From a checkpoint of a small CTC audio transcriber: activation relu, 106.7 epochs.
Rows from block 5 of a small CTC audio transcriber, named by matrix and row number. Rows with one number belong to one channel. Each number is 128 + 32 x the weight over its row's rms, rounded and kept within 0 to 255. All counts start at 0. Numbers have three digits each.
After each channel's rows are labels from the 100 clips, of 14976, where the channel reaches its highest value: "responds to" is what is common among them; "loudest band" is the band of the loudest frequency at the time of the peak. Only what is clearly more common there than usual is listed. The data: short read English sentences (LibriTTS-R).
# convs0: first width-5 conv (model.blocks.5.convs.0.weight, 128x128x5, each kernel summed), inputs 64-127
# convs1: second width-5 conv (model.blocks.5.convs.1.weight, 128x128x5, transposed, each kernel summed), outputs 64-127

convs0.113:123131115108135151135087176152144111165099132106171096093154183085187119116127156119133099125144199101181133087111087074097126142101153209140089096123105131092127157161163088143107152169102100
convs1.113:109138118149135160092070117105159159123117125122122113117163180139164140106118084150113146142090182075174156076189121133125114146078106135151163115123103136166103084099141125123128082139205156
responds to: the word "i"
loudest band: 250 to 500 Hz

convs0.59:076116170155159186172131075083121164041116161109120153098135112095152149136177171095128073143136106166155159117134131172134130141176120062189136153074121118087179156146108132120095139070146099
convs1.59:111121135144143144129118141059093079130098111119106146135122098130179159150088113089123131161167126159087127127148167161143100111132249209105145115180098129164134137114125143134164123116198102
responds to: voice: male
loudest band: 250 to 500 Hz

convs0.12:110110153104097182177122139122081126136174152175190169138132121127134109127153095089139076111155162096112129106099055213105071137177106134121109058087048131101130101164139139131144107091132082
convs1.12:131171170148105120131134151110104165110138141163138114127149141185108130103118108107115105082127122125102132203135104084125076120122109101113137102093121216129121101169135176134150186190177180
responds to: the word "was"
loudest band: 250 to 500 Hz

convs0.2:137145163124095167123104122116110141091125151198121133151070145095097165143207114144121143145040151091150189100123118160147097138168126157134133120125149156092136202113170197108114116158090145
convs1.2:136135097115126091154102099104058194094192126099159166074188119123133127113055135157128150113077115150072224096126113150125140185152154162118114072217163147137103110154186122108129115100165110
responds to: voice: female
loudest band: 500 to 1000 Hz

convs0.50:126115156123133178114182129101158162138110167080136141121124148141138112070111106083091121110074129180104120147167181163128172096148147080155128134123163070109107102131133113116189130201113061
convs1.50:129071148075164133144120165119105126150150145072091095156129066123121149164155130123126122112123207152132128132139061120114175143106112096184079157153074158164147179119156102106176164156106150
responds to: voice: male
loudest band: 4000 to 8000 Hz; 2000 to 4000 Hz

convs0.28:185165105134196140160116078071163137117174111198140110111099141145169193109132117125123133106132110172115112092124121094090100108133099125127132126100162150096169096134181155078129145127160080
convs1.28:139151134121125131214187148125145073135160071150081149126127132185123137148150129133125181159073147164087194075159096118124107129120109165165167141125172095087064099141114110135177130124045111
responds to: voice: male
loudest band: 4000 to 8000 Hz

convs0.112:122140163158100088110146120103077128135119117170099170099124131118128069154091136072187098196082102084130172085056104129103107165152161070106145118110115141171107160137107172156091088158141095
convs1.112:099158079146200162150114121110145113184139154113164083099095107100139138142098132096162126117108088141113135097145157126128202067135111142130105179098110142070141084137091119109108078171142126
responds to: the word "to"
loudest band: 4000 to 8000 Hz

convs0.84:175092149113123100111186159146150135121123072105123128054053101121090116107161122080111149171127141087133121179121091104063130098109091069061137132094089113106104078127092121130164172091108131
convs1.84:150172129114127128149109133146115156135095158125144122161104100194139154079137196176117144069152128114181121150198185123110133134073125135029140193062077116100137114169174132150088107070115146
responds to: voice: male
loudest band: 4000 to 8000 Hz; 2000 to 4000 Hz

convs0.32:169104126095117101103159133124141126130106091175121066155102102097146087192197189158124134114096150133096159092179133154079202157164104120079078130114151162147123110109122128108120077105112152
convs1.32:148101091121093190162114119108162151140129172112157176112139080106164126101089159145202133129175092172152106154111181153128167148110183124104108136166157107101125146124126156106087131167153148
responds to: the word "you"
loudest band: 250 to 500 Hz

convs0.37:154191111171162149151136094086173118065092174111104126128147089128125161152137136116173153157098116134119144108077160129080080107080128070150099101113156131058096094078079121136149151144181157
convs1.37:151113088162153134068170130145193114184175106103095098131190144108176100114205084175170071151141101143136084097148140206165095153099103103104186206114164101195115156137141108098143153081110113
responds to: the word "be"
loudest band: 250 to 500 Hz

convs0.49:104136160148187112119114117092192176148184131081105179136117138129160113166122122100084118133147142134078156141097079105231151121116157170114177152111126072121180122151125123157103126162088119
convs1.49:131103124149066172154126116133163128105148102126146115134079117082239129108158125136090086116144111060169156092191069130143191126116073119155109102137144131132178170162107094121142101155065091
responds to: the word "she"
loudest band: 2000 to 4000 Hz

convs0.127:157163131166172135165165141125076132116141124157152070137134130108115165135157123114110129157092163172100100144148169092112162130156097097071136153154159099118089073128107100105126081142107110
convs1.127:147123173165074068122136081159146077106104073188059076093142134069055111143112113124165148123141109160135122168106122143136113103214118140123175154184122092122119144098123091103124125144083164
responds to: voice: female
loudest band: 4000 to 8000 Hz

convs0.56:143094122074092160073148082066101099116069160113135147083164124118127120143083074141160164090163158099139128098085154138143096154143137112093137151116124077070122123169136112062182164092191132
convs1.56:116094134105122075142141219122084089156151134112110149094154148109071095118174174178052138170175131081125084145146106139136098187138113147109157139121132116083087097077088121120153135106104141
responds to: voice: female
loudest band: 250 to 500 Hz