Weights of a small CTC audio transcriber: soap at rate 0.002.
Rows from block 8 of a small CTC audio transcriber, named by matrix and row number. Rows with one number belong to one channel. Each number is 128 + 24 x the weight over its row's rms, rounded and kept within 0 to 255. All counts start at 0. Numbers have three digits each.
After each channel's rows are labels from the 100 clips, of 14976, where the channel reaches its highest value: "strongest on" is what is common among them. Only what is clearly more common there than usual is listed. The data: short read English sentences (LibriTTS-R). In brackets: how many of the 100.
# convs0: first width-5 conv (model.blocks.8.convs.0.weight, 128x128x5, each kernel summed), inputs 0-127
# convs1: second width-5 conv (model.blocks.8.convs.1.weight, 128x128x5, transposed, each kernel summed), outputs 0-127

convs0.75:138119131165126082134149178129115120135132106089125189153124162119138123097107111116133128151122108144125155146089106145152114125136103168152147135137071134094184141098100135116104113137176104123167117114104187095158104097164168145112096168137145160085108128122114144142088130144139097122130132119143087121124099115120170129130114143138132097133130121120131092126140140153120164173128
convs1.75:092165102114112154127143134100119086149128130129054110110120095130121103153176109129121106115096138117110147140102168130105078132131118154139121105091117177143155134150119123182111081127177182132110118134126163133151130147138094121103127109116118091164128116120140135149093125148127155121158151134123122106093135124164130089137171138114124142121118123116160129135139058117137115099084
strongest on: the word "i" (68)

convs0.31:119109150151116134140176134109144125148099093128080158124131108113145128135123125113123183109185123142119114119157079119147092125146142123104174162089120110111076134135149136106153125149127121112146142119155080143125111111137156158139123189116110123108171149118073153095119159131133147110103132147166095142096131139118086098137113107120140114130075131098081095146124143153143105123120
convs1.31:094086149101140102167133126172150135144135147149121120127133136118102111176132118109109119118146121111169146160167099140094090162116134168147149126076132093120105107134126111127166126143145118125151110098094106148165155106154148133142138134138132097116103079131142130115148106096139174086130104121110117124129154181182122159135107145155135086116075170136126126135113144172148154115105
strongest on: the word "i" (40)

convs0.67:114093115119170149131080134105098133090125136118088140145127125118145100132161162126122128122149135127144136089154107079145130161138179086118126139143134160140135108153143148145125150133080108129127122113135066072126107169133145128118135136122110106139111138139099109148143156121147106218138147136135126138084110123135136089160114075117109122119103080072137121127109148127104127106128
convs1.67:131144078151112148149153120125168117154098187127129147104152135145144087102123105093157129121111112096113144109117149148135111102114150131106111132118121143153119111149131100114160110118151125081158146106130118071154129088095071151124117137162103100123110100112144149148128131145144113143132137117194120145104094127173111141117115087129155177120124172124094124141165110119120087080137
strongest on: the word "not" (30)

convs0.127:131086102171123136106106115120098143153140086172114156142143103094118137104092094139154109130135068115141120135101130134170136130134131099120116159112114153103171129123127153105110127172144124103158148150110120145130110114112150128130113147144108161118106112118138125128151111125109131144146164107124084083139153103194155140105138132093059116099109143129133117154131145085171087132080
convs1.127:170113161129160138122113074107139192123139150108119131108107154101148121124164142140128096124154110087141113146151108127087113146139145132111121081140187134142154088132129109101131182101152104140096130136141110119144112130153120111114159160147182125130145143152139119111148115127143133162107132118103157151116136145086118091101119090086156110163085143121150148082136140077147116130137
strongest on: the word "was" (47); the word "it" (29)

convs0.101:123139089115099132122094093157132064071143125133146112162160117089102158157135148094119144137139092116160157134113114155158128119129155166114159121155106128104134082119130146107156150132152138143091181126084121174108146134153134135089151153131116107111086156113133151136159094119106114160107060115129140117117107134137139110130109136112106100105137135099129137150119150146108103089148
convs1.101:119136141134137121123137105147161167151124123115136152073176143116115104155154160176125092152107117143125121108155128136110129114109067095135153114105150123130093138102117119135159140097131100098123163097129129102120085150125124122132143137137074120131143199116122159079168126117138119087122094121066147177110140111120108142135138152132130092123115119119122105122100157179119111165140
strongest on: the word "was" (35)

convs0.20:097097137115134149127124124115091148125113135111115123179100131088121126133117135134102148090119116112107120058104115138149141101145130142153109151146150069113147139127122120114106143151164085188163129132131177132105103172112062102143144159127139132111123093142136103147111108088173140124126173144169099105115102126129145151147135100090118120121122097152137156127117136100161152126165
convs1.20:141069134133113103104141152134115144181122099128119147111160088097145113164067148133103105106103091112115104133134103131125137085136144136125098087110139143143175140098138107167180143106143103122125097145138110139160123159179100148135150130108097127094114112163170145115101151117114146143140138147106099132101096114140089141132108137182107176128111100120135105118145137160153130148126
strongest on: the word "was" (26)

convs0.0:108150149088123165151105123142145139149154150130138158149126139137115106137154076077100151131102116142099114118129112127142124143064174141145142148128136122138123154095153145155133104154105135126127141155083089128161147157137191142110129123093136128090120132157107138126112110131152151074099092143131142152147098124127113134105093162138167147151164136142177114131150104114151064139119
convs1.0:104123111130128079151123076148096128110145094135135161112169118153161078089139157100111134155114100121141092147121143135088119071153060127128171152129121112144181129129105087141135117133108136146113104136117171142142109125158123148122122150134117103112142117130102135156137095122175079143129110168141127087109123126135121124119139160128100119132135136106143169148132116101186116112089
strongest on: the word "never" (43)

convs0.68:174122107151172103107188100149116112112111146162119072137120109099115131158112104126143121102142131136119130079096145175138119137150157138155138135122157132145151096155143156160089125101118097139097139141132114117122111115135103129122108131111127116116136088103181157132168147133159149099114140109134135162102131124112102123100104111130172079183130105100145155140131117109071102115165
convs1.68:118105107112151139109098134120137151120122122156151153150125137047118139140155144107168121091093126116125070128103101137142149109174166178123124111116145137113116134114153169098117173124094103101122143140085129166133122125080129175120126097108109135139128112156179137138158144140143134158148135128107105154126127142165120103168106113134128167157158178135141141141139154098123148152155
strongest on: the word "what" (38)

convs0.113:137142136071120118146118134113113076107134169129104104096119129137127132112087147111046137110098162159093147102117094094153096149124157113162128125152125144091102157138143135152136167140104175126149093137096147134132112179097177133136119113093112108105138142129133131102137105124106117121129116123113120155149080097143119110116095136139135098123114123147132185135151144114143084110163
convs1.113:116136146077164152123148110141141163116128105153144126161158126125129123142103122139134117096129114117112136072097068126133118119128128130105158167119138123114205146133144165149118127150148150120094134126130131131114123137117149173140082107134114129153126119113109160218129137161106105110102148126181112075126096117122104157102137130148124155106152136087123116116128127136116111073099
strongest on: the word "what" (32)

convs0.56:102111109134124152112096095108165144114106153086148139106121133131112156129093158107121118147126135111115131131141134076129130128140137159135108099114088142147119114096161134134083154165137169140110091099135117146113096118138129159116140116111099102134142129102162140112107151158134166131163149107145145150126115155144135174105125165103111052146059139186130107130078159134105144105140
convs1.56:115117113155100144062166135150131128129109160115162095131128145109134128122123118109113096078065115092126109108116145121112144151129161139176093113104106092152158143108113101126157103130173151132139125148110135135120087134140134105157149096097172102114141128133134100154132112123141108071106121122094180161150133123124137121112134155099077126130119164092111130096115110138075115116104
strongest on: the word "i" (45)