python train.py --arch="jasper" --model="CTC audio transcriber" --dataset="short read English sentences (LibriTTS-R)" --train_examples=26041 --gain_aug_db=6 --input="waveform_16khz" --tokenizer="char" --vocab_size=32 --norm="batchnorm" --hidden_act="relu" --depths=[4, 4, 4, 4] --kernel_size=5 --wave_channels=96 --wave_strides=[10, 4, 4] --widths=[128, 128, 128, 128] --init="trunc_normal_002" --residual_init="zero_last" --optimizer="soap" --beta2=0.99 --learning_rate=0.002 --beta1=0.9 --shampoo_beta=0.99 --eps=1e-08 --precondition_frequency=50 --max_precond_dim=1024 --merge_dims=false --one_sided=false --adamw_lr_other_params=0.00087 --max_grad_norm=5.0 --ema_decay=0.999 --max_steps=21700 --batch_size=128 --epochs=106.7 --lr_schedule="poly" --final_lr_fraction=0 --warmup_steps=430 --weight_decay=0.05 --adamw_weight_decay_other_params=0.05
Rows from block 5 of a small CTC audio transcriber, named by matrix and row number. Rows with one number belong to one channel. Each number is 128 + 32 x the weight over its row's rms, rounded and kept within 0 to 255. All counts start at 0.
Before each channel's rows are labels from the 100 clips, of 14976, where the channel reaches its highest value: "responds to" is what is common among them. Only what is clearly more common there than usual is listed. The data: short read English sentences (LibriTTS-R).
# convs0: first width-5 conv (model.blocks.5.convs.0.weight, 128x128x5, each kernel summed), inputs 64-127
# convs1: second width-5 conv (model.blocks.5.convs.1.weight, 128x128x5, transposed, each kernel summed), outputs 64-127

responds to: voice: female
convs0.41 [191 106 142 178 158 150 131  77 103  57 115  85 107 148 105 103 133  53 125 158 125 121  96 114 130 145 126 117 111  95  88 152 167  61 127 160 176 161 160 145 151 165 135  88 154 133 150 115  95 126 114 103  36  98  85  95 121 139 139 113 125 148 140 150]
convs1.41 [162  86 124 146 165 105 136 112 165 143 137 113  87 134 157 158 189  60 156 132 123 104 160 107 110  95 119 126 139 118 123 182 195 153  82 107 136 133 139 148 134 184 143 130 132  95 112 148 106 154  83 157 102 180 117 112 129 146 153 148 110 107 167  95]

responds to: the word "was"
convs0.3 [107  66 142 142 128 136 161 169 118 136 131  87 102 144 145 146 133 142 116 111 144 133 135 167 180 110 158  91 100 133 148 120 111 150 118  97 128  35 150 154  85 100 140 108  42 165 135 175 129 100 137  87  90  85 177 101 163 153 162 134  97 135 116 176]
convs1.3 [107 140 114 187  89 128 129 177  81 116 102 121 150 181 143 134 126 126 166 175 189  84 150 140 141 151  58 154 136 166 117 205 114 137 162 115 164 183 129 135 117  54 164  79 135 145 126  98 145 155  90 144 154 186 155 121 108 142 194 116 112 156  81 125]

responds to: the word "he"
convs0.93 [104 115 119 139 142  84 133 132 149 105  82 139 154 119 198 150 106 167 116  70  97 154 122  92 122 141 175 120 157 101 147 146 162 145 107 143 171 130 147 138 118 116  94 123 106 100  61  97 138 143  40 128 200 116  73 165 105 172 168 118 147  88 159 157]
convs1.93 [151 161  97 133 158 160 135 146 151  79 131 156  94 103 122  97  79 142 133 104  98 150  93  55 140 118 136 100 129 111  74 139 190 160 108 152 132  87  92  98 197 113 126 172 115 102 175  82 127 132 122  91  74 120  78 173 165  80 105 112  93 180  89 112]

responds to: voice: male
convs0.90 [ 99  71 110 110  70  76 117  81 130 142 103 148 152  81  74  74 164 133  55 165 158  92 143 113 128 119 181 117 107 115 110 131  89 132 167 193 124 104 111  98 156  77 135 111 175 132 129 123 120 137 128 109 112  87 194 102 101 211 170 138 131 140  76 147]
convs1.90 [166 169 105  75 130 192 145 102  90 125 147 133 125 100 135  98 144 159 137 119 127  85 143  69 137 102  25 102 113 140 149  93 115 136  99 142 141 184 144 104 106 207 150 187 142 174 129 136  92 142 129 118 186 118 166 122  35 161 141 123 134 153 119 191]

responds to: the word "i"
convs0.15 [ 94 183 101  59 118 171 115 154 130 111  89 147 110 116 186 170 158 107 105 101 136 125 123 117 134 133 141 167 132 130 154  96 149 117 166  79 178 118 119 103  79  53  64 112 110 125 157 129 138  75 122  91 141 121 123  94 145 141  78 109 146  90 117 160]
convs1.15 [117 198 139  84 111  47 135 130 114 118  84 163  87 102 123  81 130 180 188 174 124 177 137 155 105  58 126 184  48 137  83  92 181 113 102 105 126 136 119 161 152 128  69 171  99 126 118 135 146  70 172 124 108  62 102 128 149 108 104  49 158 131 171  72]

responds to: the word "and"
convs0.36 [161  96  76 131 173 110 153  84 100  79 103 136 100 150  97 156 108  79 158  78 144 164 122 106 188 131 160 108  98 105 149  77 122 202 146 190 167 115 138 133 155 146 152 103 121 154 148 156  91 116 137 131  82 145 143 104 167 112 154 134 135 123 135  50]
convs1.36 [153 114 123  82 103 126 134 165 166 181 103 114 120 135 132 107 143 187 132 134  68 171  97 179 112 117 100 124 161 172  95 138 112 149 138 150 139 120 107 138 123  78 153  95 119 101 123 146 112 131 158 175 140 131 119 113 124 191 180 134  87 130 152 110]

responds to: the word "i"
convs0.98 [113 153 178  86  81 126 145  93  96 117 185 139 155  92  87 128 112 112 116 103 140  58 145 152 166 129 106 149 132 121 162 144 120 111  73  83  79  98 125  57 131 104 122 180 153 170 146 125 116 160  87 164 177  97 133 138 141 192  92 107 123 121 133 150]
convs1.98 [130 149 140 103 136 144 176 140 165 153 193 120 142 129 109 112 120 117 141 109 133  94  94 127 134 123 177 150  96 114 148 117 132  90  94  62 115 120 104 172 125  96 150 127 176 139 134 127 131 174  79 154 141 178 130 122 130 140  92 145 210  95 134 113]

responds to: the word "i"
convs0.47 [ 73 169 116 142 133 158 164 184 178 141 158 149 133 117 154 157  70 140 182 142  82  87 159 134 113 133 118 109 103 127 123  85 144 131 149  98 112  69  94  96 157 101 143  92 114 106 140 108 160  46 143 100  34 217 136 143 121 107 101 136 132 128 125 133]
convs1.47 [128 113 156  95 111  87  75 137  40 142 163 138 164 125 165 126  97 151  74 189  60 119 153 110 165 124 180  70 106 125  65 123 124 102 188  83 108 137 157 188 160 151 128  95 112 152 206 116 104  53 140 130 157 140  95  98  81 171  92 142 112  89 107 124]

responds to: the word "of"
convs0.26 [ 83 133 139 117 157 147 156 135 117 124 126 111 118 160 205 136 131 167 157 105 101 157  96  79 146 105 113 110 158 156 103  74 144  95 174 144 125  66 109 128 114 124 130  89 138 131  95 147 119 154 154 113  74 170 128 127 175 167 140 182 102 137 103 130]
convs1.26 [ 77 107  82 150 147 121 120 116  79 119  62 121  93 169 161 120 176 151 168 139 109 163 129 165 129 153 114 165  98 128 176 133 138  78 150 141  82 173  88 128  87 108 111 141 140 144 204  97  95 142 146 145 174 187  74 135 142 183 121 136 122  48  99 202]

responds to: the word "i"
convs0.6 [133 145 135 145 164  79 131 139 166  97 143 136 155  61 148 126 110 158  73 106 150 104 138 132 120 104  85 232 104 120 136 216 113  96  79 113 110 101 132 124 174 120 127  91 128 101 152 129  88  64 161 104 150  62 125 113 125 184 154 142 160 129 153 107]
convs1.6 [105 128 101 107 136 175 206 139 159 114 145 136 123 145 124 104 102  93 175 122 146 122 131 137 127 141 134 179 100 105  59 151 119 155 193  93 117 105  85 155  96 144 119  94 123 123 151 125 160 127 153 149 110 184  75 149 163 153 128 183 148 157 150 160]

responds to: the word "i"
convs0.94 [156 198 147 138 127 127 193 107 142 101  76  89 125 106  57 132 159  60 121 112 125 187 104 168 133 140 140  99 103 137  91 127 135 130 162 179 104 121  99  57  53 111 103 134 128 142  52 145 103 127  48 149  97 161 106  85 206 101 136 167 146 142 138 162]
convs1.94 [119 104 151 109 148  50  99  77 110  93  71 106 109  78  88 113 146 157 104 108 144 146  90 173  94 120 108 161 173  83 145 144 128 156 118 182 106  95 153 182  90  65 124 102 125  42 178 138 105 147  99 147 185 164 133 132 112  61 143 172 143 116 166 126]

responds to: the word "i"
convs0.40 [118 173 181 175  76 162 131 184  43 156 151  95 162 111 176 161  92 166 108 121 150  58 122 155 144 138 126  99 131  76 129  67 156 106 100 141 151 131 105 139 179  58 150 165 129 119 127  67 102  82  80  87 113 106 140  94 123 106  82 140  89 139  89  93]
convs1.40 [150 102  49 101 117 121 127 136 137 129  91 121 133 186 133 114 102 122 178 174 153 231 122 125 128 127  55  57 134 155 134 122 182  32 101 125 192  92  93 120  91 112  86 105 118 117 116 109  64  93 107 138 119 168  90 134 141 133 188 157 122 120 137 109]

responds to: the word "not"
convs0.52 [144 191 125 108 105 206 126 141  83 160  93 129 192  77 113 146  84 143 127 113 139  82 161 136 125 137 145 121 150 191 101  87 127 138 147 105 115  83 144 133 130 126 127  93 172  76 192 148 117 168 117 113 102 101 127 131 122 131 111 130 113  76 166  62]
convs1.52 [186 144 135  96 171  93 160 128 108 139 127 124 194  99  94 166 173 127 118 112 101 108 109 166 151 104 125 156 153 116 165 174 102 148 142 112 155 134 111 103 146 116 145 144 122  94 121 103  89 108 130 177 118  68 103 128 115 169 152 136 134 184  74 181]

responds to: voice: male
convs0.64 [141 120 110 108  78 152 116 160 128  95 153 116  83  97 160  63 156  79  97  87 113 116 132 176 165 161 196 122 125  95 135 134  90 148 112 136  68  62  99 126 125 125 137 140 107 117 172 168  64 109 128 129 140  87  83 162  97 157 116  82  90 106 130 111]
convs1.64 [ 29 135  81 141 148 130 145 122 112 136 204 157 131 120 133 124 185 182 181 107  69 158 167 124  94  95 100 116 119 137 119 173 104 174 103 104 146 125 152 134 141 171 216 139 164 127 154 161  90  87 135 144 141 152 133 136 123 188 110 123 164 106 113 144]

responds to: the word "was"
convs0.29 [102 115 141 118 182 112  93 210 155 130 177 121 139 133 121 118  92 114 136 160 129 122  83 159 101 143  96 150 174 166 166 151  90 134 152 164 113  75  99  89  81 116 120  64 136  71 139 208 163  94 142 117 145 140 128  81  58 151 167 128 129 124 111 106]
convs1.29 [111 138 149 121 125  83 214 115 136 141 150 182  95 106 120 144 116 108 112 176 129 187 124 110 122  85 141 149 121 135 143  72 173  89 127 141 107 170 122 132  72  61 117 116  91  92  94 137 124 115 175 153 155 165 132 126 116 151 115 158 145  82 177 123]