config.toml
train_examples = 26041
tokenizer = "char"
vocab_size = 32
activation = "relu"
depths = [4, 4, 4, 4]
kernel_size = 5
max_precond_dim = 1024
merge_dims = false
ema_decay = 0.999
lr_schedule = "poly"
warmup_steps = 430
weight_decay = 0.05
Rows from block 10 of a small CTC audio transcriber, named by matrix and row number. Rows with one number belong to one channel. Each number is 500 + 40 x the weight over its row's rms, rounded and kept within 0 to 999. All counts start at 0. Numbers have three digits each.
After each channel's rows are labels from the 100 clips, of 14976, where the channel reaches its highest value: "top examples" is what is common among them; "loudest band" is the band of the loudest frequency at the time of the peak. Only what is clearly more common there than usual is listed. The data: short read English sentences (LibriTTS-R). In brackets: how many of the 100.
# convs0: first width-5 conv (model.blocks.10.convs.0.weight, 128x128x5, each kernel summed), inputs 64-127
# convs1: second width-5 conv (model.blocks.10.convs.1.weight, 128x128x5, transposed, each kernel summed), outputs 64-127

convs0.109:552514517496509491480530408452468483505505453512518526474479541468423472496549534544532569499549492508559519526522490441546449540562518530506449506440488415431501522531484482481523478523509546
convs1.109:505474507485524485588496539547476568482519587484476460455453469560555522548480581537510519493539544441507486492468557475497504484410483516475489518481470452524494438523506472526477473496513514
top examples: the word "was" (72); the word "he" (37)
loudest band: 250 to 500 Hz (48)

convs0.26:547417495473495560490573460548435473525541505517447449516442476456476537525461527472471534526452461469536554427502514478529544568500443556564460497415489526403487544493522503572563548551525465
convs1.26:505603457515506528451466509455575508549516492451505561483575488493460477477548568419606531482482478499492561458480445540565494449511468486456502514475517555512535493482534498549508486523518451
top examples: the word "was" (34)
loudest band: 250 to 500 Hz (33)

convs0.97:487441516438479513476516538509505478507532486466554489484533491466544453503509527492483527461505520473519519452516472506467522454509504562495492402535438485503550530504520539453528543473492532
convs1.97:491527459548480490484513528504478471560524453478472567476443548570535462488456537468499546554534570515505526441516493454484478447442494450564491441503497498428460520495542543518445539579546559
top examples: the word "do" (25)
loudest band: 250 to 500 Hz (39)

convs0.36:497571500519586471477519554512488495531436449483543452461461520580471508559562482483488479543470460538562498510532463429460492504485455559603475540496515510468561505495572529487530490503444555
convs1.36:470517465578506526492451546533522515514506544438552430503482553478517527470537519581484483451536560613543465460498462558533453465524455523516484445488502496416533493503565527445532492489451490
top examples: the word "was" (25)
loudest band: 250 to 500 Hz (35)

convs0.75:518533533457530471425486437511470460537566503540461484474481482470465543495490515508501518570595486505559492524480409478521477488434462483417489525540438483528439476575482494505531458469494464
convs1.75:501518542433465535445450437480484528494520388469469484472532469538469483480545515554538510499462506559553500452519448398528507546476496557544474506591554549517520553497527505504505414453486430
top examples: the word "was" (26)
loudest band: 250 to 500 Hz (38); 500 to 1000 Hz (34)

convs0.91:531455415487473443564420488483506528437480444513488509528471515551533489484443490426475497563510497518538495489506549478460483412520521476489515449523535488486502452525571581486492507484492513
convs1.91:608559482490490425533469486462532528536470526501526505533473502515458454432520487540577515545520496477490376549445460553494525506458513523487528487474496483531605450493434539503468515477501450
top examples: the word "the" (52); the word "there" (25)
loudest band: 250 to 500 Hz (31)

convs0.122:454505505572459471469415516472519541505448459550509489556435459553536485542481515542460475480517484470481508525565469477524458547422493462568493424526525519532558445500439447453453462530482496
convs1.122:550466502453504491517526529491519489424493526490529464529525420527484552578504539539520433537557511499527541553549495495465486537512460504541479516530534500479426401452558424557572518521479485
top examples: the word "my" (34)
loudest band: 2000 to 4000 Hz (34)

convs0.113:500553519475466434487582512525427510537448493517498488488515508569523543488487491573508533562531504521566453439490492499410488579568494589506477523497489482421490548516505439557500528462450501
convs1.113:457521504490515555498572524454498551529530495446482476443537454466508445436502509477525491547458518455492491517574529491535474533444464432558485485488509508561479556446447563517478515480502533
top examples: the word "not" (27)
loudest band: 500 to 1000 Hz (46)

convs0.120:478437423511526543522519517467506480479474542548399460538442475532580455478558521494507494505516464495559474517478473497523549561516539426516483517449501423496475487467515474443587553502530525
convs1.120:531452603433506464470491516502542483526557531500502532551492531444423538563515503491596538496445451464445555523506507522491506510489480592513504499541469561467490482522536491533416544564487521
top examples: the word "she" (26)
loudest band: 250 to 500 Hz (35)

convs0.98:552518419439515559492416447482493551457573538522544555540508559458559503462425495511445493503456531531542489596506528480532508442481526506497438524501538548481444420516486500598514538443437527
convs1.98:507513474534498578486487501486572527428460460482514483463494426526594471512506443490475510427477483514538446505430531496449526547512525449506505506442511483470511503481495483547486543529427513
top examples: the word "never" (76)
loudest band: 250 to 500 Hz (32)

convs0.66:497441465538421570572393507517461481448484581487495502530451466565567503555528484502427530510503509489503414523499483494531481470521527550497435474520511564476486455461552547459495594446487521
convs1.66:557518436450524392474548516470553520503506472520485452504491518472537514474459528445539455493467502512453568482488532510499493526436508488573465518465522516511593565507494493508479563496515545
top examples: the word "you" (36); the word "your" (25)
loudest band: 250 to 500 Hz (44)

convs0.82:520558506553470445498484430464474484482536564454478472459469454498481514531552461529565572494538476577478443482475479506604413493487521493563578491547510470463485410510536485491565448513481470
convs1.82:471452437446497507460510496493527496488488555537614524498490516473488546480473488473523448574480476484575434490457517520482513536519505533519561494391505517446455553477508451539455474486535467
top examples: the word "i" (38); the word "shall" (34)
loudest band: 2000 to 4000 Hz (81)

convs0.6:561484509505470529495487555542487495544453453431470541429516471480529508518535476480544489506491522468521430468405485450523535513481496551494505538460550479465577413495547448472427541455469513
convs1.6:494574465511505495502452482465532478479438473484411534510486519523490582529484519484504500433453543529467507477496560607492525515451498490563494435534505530474496487544503472482478566485429457
top examples: the word "don't" (33)
loudest band: 250 to 500 Hz (35)

convs0.76:552512509512478449416541463512510442467503546530560475515399519531506477621490404446525532437448506479525537523521527511521547526525444567436432493463527550494528456539489499518500460505498440
convs1.76:563502504456492486479496483495518582580479451592474485501495512526459465515501629469487473422452461526472494442472478536517453546513493581559502491517496438509446540458557448473510520504448458
top examples: the word "is" (39); the word "it" (29)
loudest band: 250 to 500 Hz (44)

convs0.103:543499529499507516511461536474479467503523553472450482435497493521477477501500494452519471443498478541542482566472474452590531517565507439500380528503526469548517443525463568503496562419517473
convs1.103:510523420464552471482449405557542517484538471511466443512503419506559501488489487545490455493506531504373533445507482424525474506493538468446511496438518520550589563474537522509478478497481496
top examples: the word "i" (38); the word "will" (35)
loudest band: 250 to 500 Hz (64)

convs0.114:503514490531479550489518446516502508541535457556516518524567471525463537504501471556512505455453561495453584511473509424465512477499509397516453501436451553452538471409528469532519489511523470
convs1.114:526535511452539438496528576501478511445476525536490469542432436427465502469478459442453457523445419477517537529457538461492451576510496520535478487522548500509416477484518488426526556496486456
top examples: the word "could" (31)
loudest band: 1000 to 2000 Hz (31); 2000 to 4000 Hz (25)

convs0.63:556479495537598493541516448532452441499423516594543495465467483516462505524500495537439435517468474500484510502498466506505461492522494517454490530520525494523507451500512507544517478523498541
convs1.63:491535526447470475462464559544554535454505533501463481504459472502532460481514525459475486515425451524533521504576443496534529479566473518413522477499511558505526551436489440483409435535406469
top examples: the word "the" (52)
loudest band: 250 to 500 Hz (43)

convs0.112:408527546474517486556450558513479565525471518583496490465438481513469475467546513488557530513505487524555478400589486489500502489507540506573447523445570524487501473538485466537441516547438515
convs1.112:461531530485486477444512527471452460469439475524522471485471527559492544511533526479469457507497520487498518451521515519456469531511543446589441578406544473499426599463496501484481510512525445
top examples: the word "was" (79); the word "it" (37)
loudest band: 250 to 500 Hz (41)

convs0.38:533441548548538476467554497525443489454527541498534615497527475504525574479513535537473558551615491480559510487449439517478567467499502532475494510492515470428497523517477520503490466515573499
convs1.38:479452451479531517479476523548495465459504559532568419499534547517449491475502464454570491484512452573473459569511546521456440541515497502488492448526451508459464503505519506494483500473449527
top examples: the word "it" (33); the word "is" (25)
loudest band: 250 to 500 Hz (44)

convs0.90:509463563498505521471455524463580493456568491480479522542515505451487431528460462566501594459494575543418426468490437509617491431549530463498501448492483472513564444521501565473489527494554519
convs1.90:444581556515485495481534477531457481552525527463546492438554491514503473533470512463482488569571476469520557605523555543579547491495494492523481468535488462467513557436503491544469465459484475
top examples: the word "i" (40)
loudest band: 500 to 1000 Hz (30)

convs0.126:473572500559485453551525503537483556517557472520459490527462410495504496496580449515470463461453445532565465487545500509432461521470472491448532430484469457449478535472506551520546481434420528
convs1.126:521533449524526526465556488478486443529459536524408581543473558487480546439563526508583489514494456495478549480559465474469542455463569444509484508496494549508517512536498603515446543521521462
top examples: the word "we" (31)
loudest band: 250 to 500 Hz (40)

convs0.105:493509445492475511378514423522436498470511548539488474434516508499383545495523550475553510521505497480516524494549472464482490456506465526441525476521450424528575482539502492439451499496479459
convs1.105:494470526501514627572481532474528508551479579545513488599503545506501423549542459528489435511503501528502453553504524460463488493501499436533480458575521446569517477517493541423454493489474490
top examples: the word "think" (29); the word "don't" (26)
loudest band: 250 to 500 Hz (39)